A small masked image model, trained from scratch: 48-pixel images, norm layernorm.
Rows from block 3 of a small masked image model, named by matrix and row number. Rows with one number belong to one neuron. Each number is 500 + 25 x the weight over its row's rms, rounded and kept within 0 to 999. All counts start at 0. Numbers have three digits each.
After each neuron's rows are labels from the 100 images, of 14848, where the neuron reaches its highest value: "responds to" is what is common among them. Only what is clearly more common there than usual is listed. The data: retinal OCT scans (Kermany 2017).
# fc1: MLP up (model.blocks.3.mlp.fc1.weight, 512x128), inputs 0-127
# fc2: MLP down (model.blocks.3.mlp.fc2.weight, 128x512, transposed), outputs 0-127

fc1.328:492504537512473484422477565515496526503499482459475515536539526513504497510523485467537486496487477429517521506508506539491502509509513509505514549470531490488512500527473526502504540513513544434491485512492474511499440484468480516473483464474490527499487504499470505529476483490472495468527497517487483496481534519523521476486482456531459527493523524510489494530522467520504530496483
fc2.328:515474533514485502504499454503498473457517491496493551495486553492517502482479502538515518521478512482503511501539439502519535514500468502510483528484528511550500476490522510488475511482530486483456523486514487496516488519494518515507513517556516543474508481490510508542508553529458486523496541506540509434525508509450503460449460511481473462507509519516490501507494505514502507451450
responds to: finding: diabetic macular edema

fc1.442:491466487479475476488494434471487451469522516552511536477500530494494484475497497521503498543499505480510480491450499451468503488470475523492520474527524462508500477468492511429448505502522508459528529521461469478526472489494453502494468499499504517471501487486502494539489508477516491495526475540496493514515494504482464465500470482507533493517445527504476455474515505476465504532516
fc2.442:479440485524505495515500510482539460531455523523494510513460522499476462462504515478474497506504530557467494547520481506519506519479499481517478501517539467517521480462482458486531519504513484477489449500494466500502523528476495482471461502495488518477518481474469485459469508498518502498503513500449510443500536468501495480487499533477463474509500472525530523475559523499501516531449
responds to: finding: diabetic macular edema

fc1.279:503510493497479515458482421477515491458483473488521468491493510515488512536505519542476474458432467543468478497487479505494485507511539476481457512505531477530497512466503489500514477485511460492484513493514476493474485478443524495466462487512502497492490461478546480461489479509474494497451462553490457521504487505502505524522493495515511497518496488471434526526480493472481473490490
fc2.279:501526485512495511522470529470533488511547535483491569469497486529482478506471467462508459550491494503497485468513513503517483466493495520466428501448513524533491479470480479481526530504505466495503455517482528476529522494527498522547493512515510465482492504482450487518506539529501466504494497503486494518456494518471496483485478465485495508462494510493564523497498465531548501507507
responds to: finding: diabetic macular edema

fc1.43:527526502486459560464517516506497538516476534429503504489529508509506472493487492486481475502509490487487475477537530490525550505377470472511455506504497482461513549489470475472481528497526513513481507515528502499535540511493452482491498524508494509517492511516501460485524483480485502523502510449506480504510489500459452489530493491509505481492497492489515479492529499477513506501481
fc2.43:514502517485526483531484477505537483495496506503544481465533500503534468500486508465502530520502478499497448541440511482489555509541483508548511503461514477492502472475538517505521470486493503548538447486480454494478516460455494527466502483495510533479504513528471492504503482492515505493512461490539528505477509537488545484497503550479495501501446504523500480526510547480468521470487
responds to: finding: normal

fc1.114:551526510511515488478477509477522527517533483495513514494515541540502476496506460487458510508456470509496525467520482499506496459508501528504470519508479486497463537494583454510469491473438546461494548554550488465484513500492491503502511515530517511521523497531479467500490490461525500462508493512520479514516492545445510489478470519505520489537512484488513467502481489522501499485501
fc2.114:492483543507506533518532488488490490493500455510523433513489543438509471517475527539490514508466496518508511503517498490499534487528477499540472515493500462549560498504539507485493526484504477501482491459513479528520482469463526474519486517496482490527499492503448538462524462547539465503511478495458488493518487510476497458500501465495502478528533505487476485538499529529476496534464
responds to: finding: diabetic macular edema

fc1.175:499472509469482478469472520508473486486488521541489504502473466512494472495485476540488546451439488543508497500452496468462463546475501513487492463507481517534467479468478488463507504503470501473464475520449473499491533482502478514508480481427535511494523499524487546483463508447508501501473479546479471516504513495517501499505519527531518462496512511505529478478483476470482482508513
fc2.175:507491535476501513538495511489504544514520534494519501532475470496509498480501521537469500506483483543477472493494469507532473482506472510504478515502512471485507536503438456448540457532527521500463480517495469496467477516550473479473506490529471481485539471511494499511528507527499527501498522532502471490507511514491435512514524503504472454544517519463536525493502509462527447548495
responds to: finding: diabetic macular edema

fc1.247:446475481484482502527485485497439513492471482503534513493452501515507524477471464531499458479506502467462519505512494496492482511527509488479509460471516502481485499464438505492503494473463463501540494510473497520526473505481455536497476520520467474458492543469474435517520508522537519518511474503501512511503521460499501506511459524469469499491483517485536457498448480525514532466484
fc2.247:503515497496522464451494481470486469512537468522492478502543478501478474478494494430490466487489483468530497530449502493527498458472497466486510531485479536501476498475543507485509525491495515538533500462494451487525498459498509497490479516443520501553507489463476529471466544467502536514521497490469501501518521500461481496518477550532504498518469483481477476529474504512523498532519
responds to: finding: diabetic macular edema

fc1.72:502516564476477456503461483510521553552478559505501491570490500484519505498512483496490537518510478508522477517464514522506488474481479493497492502539498533501508505520520485526522492507535514524518496516518498484534487494478485494522495481457535504551525525496544507512526470527514529463447507492480494505495516495483536469500465481462454491501482479481534513440498483485549470518477
fc2.72:514498520485506533474456557517482504537490485475485523455488514540473488498531491493552484435493491488470500557522529522538495498537468484546485507505485489498487496499505468545495496497507503483537495517501531526521519507476492509503505516467502453523552459502486504471513490500514535513535465513482500548484498538507451516467477518488474499498483499485543495508506459554540477521484
responds to: finding: diabetic macular edema

fc1.433:492502523494504465484496517440497536528478479480498509501484508532491485475552507504532532489463498437464526538532479538491514500452560488508507529517467479460504475509493506535558516474533510472477506496483497457513527509494475463514522475476466516505491472497472520465486528540471482482501530459458515482556475524507523487530532517465493516519506517501476492510498486524486490491505
fc2.433:497516503533476498497480542518438493483517506489539476536545508503516471497490453526497543497569478501469512486510516452545476496451546503532524524497522435497480522481492522498516474488467543471481548494472492504519467514456534502508516541487478481496493503500510501506532507486483471542518484486477506515496518465490527539519507497541523513469512505477496492488522471495487460514477
responds to: finding: diabetic macular edema

fc1.291:563504499493478490516470454518467504528516475534480491492508503494506512556515494494508484473537488485478473504486497496491461490481486515450527496475514497525538443532519493515484521516478513492487506455482443504526492488527539510527515484530487534493501471497526507492495553524489511448451461503500444455481514475478502496473491493499497542520502493538514486453473486458516469542509
fc2.291:500476503478462496480490521577496533492492507531521517481486515496494532466535495524481488481551458529505511520528503511508472477491535513495546502461470513480465508517518494520489459496484546495508539489546496527521456509494443547537458503538548498490498500505516508513488484499484547493480498479490495465493467481564485477539471498510515487484487481484486527515467488543515477497521
responds to: finding: diabetic macular edema

fc1.151:487494568501513501491495494472487500491454510460501525553491525535486485464498467511488511452505526464473501547553486468510472525503529534515490512500512518497542489456543499500541491521522491511465482527517518503483524508483470508503514504525505505528507491501492520486515497568498499498482474439474474510484453476482538482539485480503491496530489495450484478515487443480519512546508
fc2.151:504509487501497533510494533500503474480476460494510481478524513532542446537495468502488492464497506525514483546508548492492501548437512518491488547513485453521503479496485535511513466489511467442520550502459494472495491496515508492488519470546489545480507524538486482483524505507449495521526502515489518468517541505538461549521448494521507487517474495499518525474493476513472489478497
responds to: finding: diabetic macular edema

fc1.295:513491500536458501463445474525481558509504503502511551528482551515501473466481486531480460552533473516464517519491480520483518523477505512482481464469508509520516488535502455511551527483490536488530492534466521473543520490506497491496504484493521483544503502495521521469481449533517477486522528521516497533472504519488524475484465490449476502484475533456489498525484500509509517513475
fc2.295:469510488482485500470491526476499495479512519519520510500453494505504518460460534492540491487530456496467513490525524505512505513505500462523446510479559525508491475494483454524467522549449460494500515517489531520496504502478460464513481487499480459535505496471529555473458481520530527499479495507483496479498503482494518473507444495506492523498498497488546510498498498528546501547568
responds to: finding: choroidal neovascularization

fc1.265:495531567497526499463487513501514549517551471500540516517500487524506521484469508463496504508456420493502510484490490465486503477458500524556499518491512495513526494542491522504496506500560528490489512526513500473493476459436523487508493486460502523534516475488479469536535476545533500500514481480480484497511488485479555510504484501480531533507519467487510499481517496461503489535487
fc2.265:510514466488538538513522487501546500489449488546542500505473481476476487534480492443477451523520440486473474492514480479522512550495503490507450540456458504527488481511536485532541478508498532473516484472516525535498454501488457485526465504527510508505490495459495465458513522500530519515475513520479494523519484505490504509479460499466542501485509494465503497486498478525501498525480
responds to: finding: diabetic macular edema

fc1.236:500488549517507510491476538477485471454499457511458513533515501467481506446541489517482504492487469511501518476540518531456479515501503472562521524524487506482511500488528478478499523453517499529504525506483491527482511565492509487523468465512493485494484504491489457440506511473462475482508491483493477470525533482479483480481513504529469503525529495527523499478589505510501527505503
fc2.236:498503535512519479475483492497465498489455537508543470531535483494488514475488516537495531472518506499521492549478500469499511532534492502521440510548525526510485484499503485482493507492461494470469490531524509442493515508483523503529521530510479530545470510479497457514486481439529516517483491474519514493480502530513522525509478502524522533469549437523491529516512546530483529498463
responds to: finding: diabetic macular edema

fc1.305:546490471503465496486480495465493461502513527512465513480506436526480468518469468512536520499502537486511425457508535478470492530473510510497496539449502493484469521497519555456483495508476506509461513497467477490476522499469498527487493515484508532489503491520504472496517479488502486474534499538452494458489458482482512522506477456546440492516495502497472458493493499495487483510498
fc2.305:493476484499447490494511527533496498498475515542499496487503520578484501490530494494475473494486451534520496527523519537527461489516469460526517535492504497536524466542488511499534468519543533504484491508469521505528512457472467471474479496465515573489518501483513511518470494525485529480503488522508462480508461511524476494510483502501553481534484494489450517486487466503544480492503
responds to: finding: diabetic macular edema

fc1.219:510492526528530471490485514491493472529502477469510528495486544483444554510523518490485490458539526506503470463492461505493509486490468520516509540486481498501489488461513530448493553494470489483518495486539454489479490509485487491458465560503486516472493501496502448524516543536483483487483476489460521462509506538441472510498497484508506509498483480487491490463488491522444517545500
fc2.219:492505493532543469506500491533471469525488493495504545516480466502484528508474509504501507532471501475489500455536506485571476467533516503531533494471507506453508485495466513479497509482529536461508481489511478507488516524531546532520494500468517574518459499496470493508471450541488491465472518525501545523489445511564497525525491504479499496512470490507500519466505483487518506509521
responds to: finding: normal

fc1.424:499502500531478513510459539487487541497479491457499469505507517521511514503538480489458474506566490533520473527494504478516475474474477507508496498516524502436513463492459480471527501503480437501499501502502456477511543512491474495499521511527482545501482466493534507460531472515471503512516491526464485516506533512532498497476478535497515510481473481486491553500464506485471483414489
fc2.424:495491477497461560477481494453511484443525492466477492481477508496488507517502503509524511530460517520510475484513466466465485475508529455500527533494510495511457508499533499485502518503484473494499550472479446561489512454513505452489499497491529522529479501508474518514462580520496503513503500500488460538497472544499497523503492554492452473511506512534500490532493509487496511495470
responds to: finding: diabetic macular edema

fc1.483:496502517536497523489470529560500549489520502531527503500515471479483509511494515491493503471508531497501477459514439564475545522514497521466509511461485491490493505507483480504509516498529535493510463530482517475509531501493471439513540467483532479522507501509485572502541501508541500502543491469492481528488488500523535509467468532519459529510502521512496511560537494518500489474482
fc2.483:455528515457496509495495503472492470463511531522486521531493494489510523555498524492539491488497510538475499533462515528517566499486515486514479504479544556458521518517554509544478485512503469482480507515481507528514465540515492465502474534464482452493485493456494482520498507460515516474483492519490481475517498495509505455516458512471479471531529443493517506455514512526503489482496
responds to: finding: choroidal neovascularization

fc1.421:493511507453537535482525512461465499513495517543450510501469496545500481558489496522501440487547495472516506483499494501503494471510489462510492489515512488486485543515502504502490527512463474474482511522461466468499466502488445485536529490485495515470491536484497497516509542472454488511497481494487516540523503462510558487526457505530498533492535524530511521487560498490485538508471
fc2.421:462463497520510503441506512505531474495504558504445526492476483494503536476484503475514486508520478486504491472514444457485486435488470474507531499497509549521475478487545516535508474508496522487518506504507495485526486499513468508491466526506528570553468456493497513507480522484474471506455504467491535494522505541502504509482530492459472493496462502491485543508485489493479506490460
responds to: finding: diabetic macular edema

fc1.194:512520463458527492451506526479501514515489527535547495518461470507486508493476536520483465522531486463498500473485465523480507507530483473485575522531508535491500493464478459495497474517485499493508501498503499508494524520455548517480479468484520506464533521521457499510474520548490467541481477484513501514541474468490525517477507498458504511503534547524484512499479502491439498537528
fc2.194:457548499492534550497486505511513471495513531507492488480497525501487510529494521577520525527490475486510515527481508461472504482486448502496479514494517476500484473489505538470501500464444499495461456497487500518511474448495530528532496545514504498548492509464549526473508414495513511520517478471509530475476496521499467521537502477488517474515494516507504524500511481502470494502456
responds to: finding: choroidal neovascularization

fc1.211:493505504472482497527498477448517494470462541492499453537479508470512494495510524493483497519486465485491499545480504514495505471491493478529523499514530503503516485497532453517548508540512491565481523537469496453451517489435470450534517493478516477526503468520520518507546503547537451497518519477497484558478506507490478483490497489495474507525467498475483538480503479517488479511494
fc2.211:468471488520468486502526491479501457497500497510509510464512464532501505514478540541514513506494512531489499503499475505489512471486478444502464515483510531492542472483514488575477522513482495488535532487504511492528483500494458520562438530461480484546484476458508498479494492460487520462503519507472521540499493479477450533500486501456482497530514461520510507451466472507487533504509
responds to: finding: diabetic macular edema

fc1.511:477489523444469523493485522483518495485467495504499473483499468504473456445449507508501502494456503502503502515482521507475499467510519506497476487515481497473498504505504529514471561505468495501534468473517503541514456487524490477544497484462491517497508503480489473477491433469505525494507458485510475544511506530485518496437574467511464494563515494516499508502548488510492500484473
fc2.511:513503496531502509499493468493459525511501479464483467542475495490495503501522460501449502458485484476511518528504496456450489472489470533503539524533507489477506505545515507436510532508521519508482468483506486488466481544561545502528495517508461506509537492499509469511537509479494513511484503475510501514515496498498523539416521502531494500501554483464519501499510527479523511442505
responds to: finding: normal

fc1.131:533519535524490489477491490489489506480512484553511489498488495471463501452520452511481511483490517570506487458504430517486500494508526451482451510426478548503503519479496502504464482477467493522509512505516473471514539500537498489480533478518479472531525500514490478461463494524479488456490489491464497511521472481445497530492475522512530469501488481503528479527525490471504508512497
fc2.131:504510507457523455478478546434526483481574470538501572496501477503465489527462471489496494505501545532496481530484523526556493507501547503487464483455502473499519487503520512528506512492489527504495496501490483506526499495525483473505492516490495510480496470435494525529511529507493474516501504539472501488470518505496495478500443527484479464476495480510464542497498491543489487481518
responds to: finding: choroidal neovascularization

fc1.342:495469501496516517464507505483475477508525489497505525499509501464488540552433516485523509503507502454520513505479503449506507522482518544497498505467520453531508484481496497464491490519509531534478510502516528469515514520521506511536484511443506493548515475473482474532506511480460458501503480469467468506529526519527541496527511507445499538449479471517526464502520479493542492543541
fc2.342:475434486511499516510509491548520527546499542533492489494507498507526502464516481489460497509532446504534501491538500513525524511515484473487507470435485480502493528485484475523516517471481540462506513479517490447512502518537465488521541542465476509502457506494513478466491526483525450483479511509452496456526474498491537496515489523481476507490437496489490518521464496518514479522509
responds to: finding: diabetic macular edema

fc1.186:485535510441508540487522451483517484531492522501494513533506532502505492576487490566445494488493542517488514513533508503468486466477550472481502533512509492514535494489489487488446542482543527483509509518504501499539515508470526499503510484492452449508456482512487537505473487474488488504517448478537493497491521500497501517501465477507503525505489455503506516459533501506489536491484
fc2.186:505483540505498486456534495467535480521478474561503504498515462477528501498462510497512523502526497498501502491533511507483493515506489473522456527479497530509513475505467493514469479525499495481521508515537477515498468516486502510528494561508533504509490507530476470465501503491492454462469519492433552552513497461482513531531446436480508484510476484506493501445501498504530497494555
responds to: finding: diabetic macular edema

fc1.37:488533476551470548493481510526495502513483470517500497539516513501550501467511497529513486509480489496504466533517478506484491473550491524503499507465476529483511499520487521489514505534500485500569517511490488463497517497497499504482497498486525501506552584448479495490478499509482475546501534520525519503490519519474498491499497498423492491499452479507456493550455449510527529504503
fc2.37:467486478491521518484529486459484492517526483532521511551498452470568535496481505501515513510527503469505524513497514519512462497514497490498500487489481496520466537520509491499464479466410476505487525552479447525510533502520458464499518532491527482486482490515496506465510509524466544492508447486453491474508544504489508489458513521481504474507469502507496509478493483528512491515551
responds to: finding: diabetic macular edema

fc1.321:480477491473538492512528531446493482520486515509464498535516513506509510490418495490490508492492513534485542510432494481454446533507470493485465487481497469496475554512495508494493493443512449484526529495520545510501506529491461505522506500510503517552499479498487511514502548523518502496487499497524519511486474565490509524514499472514502514520512510514509470508525495539449459515515
fc2.321:553516525525551502520503547507539525528503513474473463491502496480509502508473485465536509505497511507487492477482515492515486461554483465496500469487466491485498485444485485518485501501513535510482516559508491498474500512542522568478518465510510543471510518506533494488512463494471515446532528491526486512450458471498487497496495511501466514435536474509484470514528482485510512494472
responds to: finding: normal

fc1.159:511512493540511512453489466479497515488522526510501471494474503499465530479507500523549497521524497501471429502456521480500511520505468479452519502516534490531515540523516529484506494491437545486563533478479518488519505498491499499472510461497471512505507482546507452479568492491500511477488488527516465467494541468528496484470483507486525512491491543502490537501472469516520480485465
fc2.159:502480493536483466456455531504549483506465508474518475523451510488473485481502492487514520491482497488516521544512546514518451472463477459484486506461538533507548512566450512513509515494457528486518510474515485491498485500499517471502453491504502536508493498495526483526539506458520468504511459545504494498479501499500531536484466522489477482485529469500506476466511461515548492488491
responds to: finding: diabetic macular edema

fc1.176:505469488524512481528538467510526508456464475486495491506495414512481489455490479470521499496496480515471504533501483509490508540465451489545464481486481493480508521470490481446519502507499536530475523506510493500445510537517493476511510514534516513527463491526478514484550509503496511528511496506472479533475492459525496491451463506497522502445517463502531472447484496473480496491515
fc2.176:506497523501501490514522487457527472542504533550526512465533505500505538488514531518516496498519467524480510502516497557460514458504510529500474486495502550491507469532472486539456506532471464458489490511498483505482499528542499545565549527509470502524503471507530482505526500484477490489530488501509473513534493483461542522537509495500490496486452478532501516558474507472511494538486
responds to: finding: normal

fc1.91:462534525433514518507513519499509477507495473509521484463508476501496501521495512501492509470468510499530519534520487501481497502465536508512467526507445524512544543509487555481471456513562509502467495523493548494481526482453513470503503512472491436490506526492489497466511494516514434511492461434514479505510532489517468514491500488462465536526503484498499512493514488503474495471474
fc2.91:522495519530506502482523495454535471516486462506474469501453518510535527491468519514485545493500467502507514504527518445504481506469468502515486544566488487475477481505534484492493474505477518466534532489482571521519452496513484510501494508495538485487481504466513490442487492535494511533493527490474501523449517502519485508471466488478496524484547511487508506449495545539521493489471
responds to: finding: diabetic macular edema

fc1.335:498558481498488504452519480502516528498529520498487531509500453481502529530456514520508499472515540463482493501468462503474517489486499535515486487486490492513507527453501510548500494521530518466517473487529570477514517505494491507510513499502524428491503453474510514474536482514499461498504496503561488495542487500485477528492527488450495508528504439514465501534465478485532486536506
fc2.335:474461492499479520547468507474536514505522467484501458528468482516523494517466496513543517505494487517472533500514482500507481489462468500547494460516561500471473483481488519511490463500472492511519517524499482506511526493504504478486516528502466453532497483498495494485506499534520425470533489451479461494485513530503513536512460458477471517518485539499522473442470510537521473473524
responds to: finding: choroidal neovascularization; finding: diabetic macular edema

fc1.22:488508506489480500512528489503497480495503481462505513500511483513507522501524511501503451522499460552490498528486501505484546506524522445509518469478524523503483512476495527539497461500482531490491485510487566477483484492517518466476517520483549504542546525512464505534498522532545497485500527490527507507446545459498504538500480506474488526487486502538479501528524482521414505487439
fc2.22:469479460450524460493474495522502536474472507539534483485473510486483475486484499453501506517513506474498512431516495517513466515487526503501532469521486521460526508491497477460498532471488483525518483532493509444501491541526512499526481475480534501517505538499522455517457451562478514497488473500531510467500479508481522492486473505461473469517512517514466514525466458512487489484543
responds to: finding: normal

fc1.459:491486491459536504533476513431515466500498483523518507479457514496512537437529454533496508482511514494492473439527516499474515483466515508563520495528494510500485509495515424505500498487507514504491502465534460496519507506518499507514488516445488538468502495473464505511508518519504523505505527515563499504492496480497513518513533464460451493470506459514499507490466506550473502497510
fc2.459:485531502489528457498530502504472469481458498510525527507523515473483524481454523486474536520513515447543486494513500460496554510513511510545510511485512502540475536490452542477511484484458497451491503542508521536537472523494514468526504487497517534542467516520520504473512493492513541518525510471505500492489501471482516494493514530552518499491537474527415496493510528486491493508493
responds to: finding: diabetic macular edema

fc1.177:481496521498491481512543527505510448487519484524499480465497497532502446530528488508492510496497485507520525491508510499468529518467509461505497501495484546479495483467501468476473497517507510529494456512492497509528502515498528508517477481544490500496547503446493498496434449561487452542476537455523499526496499501465536470474550455481479539503487510493480540508517499555498504503524
fc2.177:518518513481495471492519488539507479483516484470501500517511465490510527504501493523520471491520449498534469523531480494458527490518502472463498492511513469516539437477481489481507526542549516534509483503515524482482533517479497563516497511456543510537511494488554456511516535485504498516475537470504469566477491479489499506540534499524512502490467514478507491509480534485533472494443
responds to: finding: normal

fc1.85:497519502500521503445488484503503492558471538464505480499544497497517512515545489532508476528519504511522514501538469477485508531481558508433508548476492456523504502476477469512518474504513518478489473490487555481538509518558463508544470474533461514524472496497466540479478488521511514476513457505527451526526484503486488499492471480490494464510502470509489534510489496488507510527509
fc2.85:492468525516453482486444525479529475497508462508497491492473496509492480468494512513531571494525524487546508483491502525508503501458485477493513520470478534488540490534470510528527463508457478539520530477524487525491521503489454529551490542534473489478471494506476438523533520518483521482466523484523515494501523495461512533519508498487531488533466471482476519510469520472494501494533
responds to: finding: diabetic macular edema

fc1.28:494493495523519499518466528530506492513536525431468504495518432487496509479483514477500495479528480511485490451478452471473482523487481510557477497501506538448458506534506468474478507497490514529487501508511507493486489491493472489528507517540496486483479498508489530495486483479474471503504498515512515492494410487513467499492451454482492555467512499530467516531493483499448502543505
fc2.28:508495483448514482506513527526503498564506505497502481494517455510492505494500496499484558473521467529469513491487489492462466514504521526520483500500469488486510490501440498506497473516486510451502546516500550485468460517470531504528509547547496505482521516550536504504537526522498497491523471494501555537533493439504554513544514489472505483479508480529486455485476512501522483482506
responds to: finding: normal

fc1.18:476493473479533474487524505505482507480515465490505508549489504490518484554481473541498518488495477525517489495458477508465484474495522485469453475489545500482504511510527523424511520501491493534478503524488489499482504440496523485493514507463463531499489579507511538486437453481524495517489462480504471448499484484483515499498491478558508510493478463506503479477521474492514485504468
fc2.18:488460530481478541524493529521527496533478511498506468518507463486502496481502520497522492509529531499479514506556492462516450482468495478461475514486506513486467541538429429500489509506497492477502491508524497557460507516516485506496546537518516530501520514543489484516531493491504461494490489475481520495491506464499459568500517461507486481488522541517479500495478512529535520535500
responds to: finding: diabetic macular edema

fc1.266:522480537506501466479524531525499514477494526543521488488487481477529502498487492527500477517499457498519504482504506488496546488475480518463533450529514504503553497477488507493519545496480527540519482518521498477470475460505476518516508490535536521539515472447507496493530518489599521528530540504511489505484487535500491533517540485541482526438501507521511515510509519476471496482480
fc2.266:485502532514481457538537501503467539470480491523516526518508512499446514523521503457501499488469459487507468498492510524487506503476443518474488483521492490454507500544520537534508492510518527494548445527496527515522494530540525482500482492555486520520477493439519503557511489493501513489473508497513514449532453462490527486505498494475504472476538479517510528473511486517451508500483
responds to: finding: diabetic macular edema

fc1.302:513460454508468503417474480469479490519485567454509490538461516508476509521459484509542493520486507484488509500439509512490470489494452512496474542523530496492505517509480492489505460547514505487493521459471513496505464505515496526511482477474531500461472459461501489509477478462551500495525521480495499516486538502557494485488480514518490488530476492495476500502537474507485499507519
fc2.302:520507471490507537534544516514531456508496500514516495533501510510508458528492527519528508506531503497530456490548508480501482482480498508493473498501513464519525528491488518502461478506467459482491457503504500502471536494518538507495494514499518453482534485521512516410514517508505464522518487565493537485552509495480538475490505532467476473452524482479553494537496480491531491513495
responds to: finding: diabetic macular edema

fc1.146:506457513533463464509506500496513509486477545496511478520470498499470517495476505494503467476504486503516513541467479491518554542460529494498461486507479492498443534463494525487485514514517519558455485558475506507557496474493441541498503537500506495508493481507501490478479489523487483490508492499515462470491514507522528502484478499471417472530542514512496474485530492475467485525500
fc2.146:466530533515497477497475544490540502498523522463508515450535486473488539487523499500505475492501424473492449515492498509492470513518463502515480508546525505488529497492488503509507466501477520510488518540486510506530512473509472475513515492437471491487561511488525446454569545514482543502497545483511497520510530517491482465485494510491518483501490497504505455461512505476486511482485
responds to: finding: normal

fc1.210:510508494526459496541433504501485492493507503539519539535476467523490512477521567475502522497490503525525528492502509499468484497488526489545481524502477464506504488531515524504497511491509527485523500503467517507443510552456507492485519549467466495506439507477523485476514513478490493465468489478504507518530509502510483501425509491507489524477451466465493475503547488537544504512492
fc2.210:546464504495498511470503509471482492524485496471497516527489487475458515515546490481489482484503464531532492523481493504525500543430495494450480496511493518506469504517471504504496499451493515529509515496525478501487479488478538480501543509466498465517511509552547454492514483486481478521476549505553503477468502466460490487507511451546524509509476483558514532492479516454479516493472
responds to: finding: diabetic macular edema

fc1.450:522550466460502471467521462518473494497484497515484511459512472488533477510477475496495463519474480527444482534522483515470508474508499506531520522545500478517489518471484475507500518498492503520460513459489450487520486500502488488520491480478464530495491486471505474527507453485478481555485465544531458510500514497483516469437503537509535508507484482478470443491472526522540477477488
fc2.450:475466469479490525504463480435519514518498479496529535561448455498534505475505496526528512492472488518516527519519473487512509483542492507520521527525499505542539485463477478521496482538497495515501485504520492493491501496491528534462522536521508564497457500483523523478475517500528522505510513494484502526460522463481472475511552510466481483480556512524470458517519485481489501505461
responds to: finding: diabetic macular edema

fc1.461:524448508524510481538496524535487510470509485515487493481490532481507548540484491540501520514519479476495489478492554519476479478487535495503507532504513497533494517476495531425554512523525500504482479500525487545469474511551483499501545482477501474509522494459524444441486497481490510555464493516497466476500493502540497536477527511514468524530505521504520483507508526506535480515477
fc2.461:502459498486511477516511503520501538548518453467523503470517530479475484498498530502479491498510506508472496474472536498478450491530468526437481469488526533461527503526468518475516524480475492495524472481481514487502533550489504482521512500499494476494496520485519470518491504474502515449492489507517511514462431492463478460467478524499448519474506528527535520545489490518479535520550
responds to: finding: choroidal neovascularization; finding: diabetic macular edema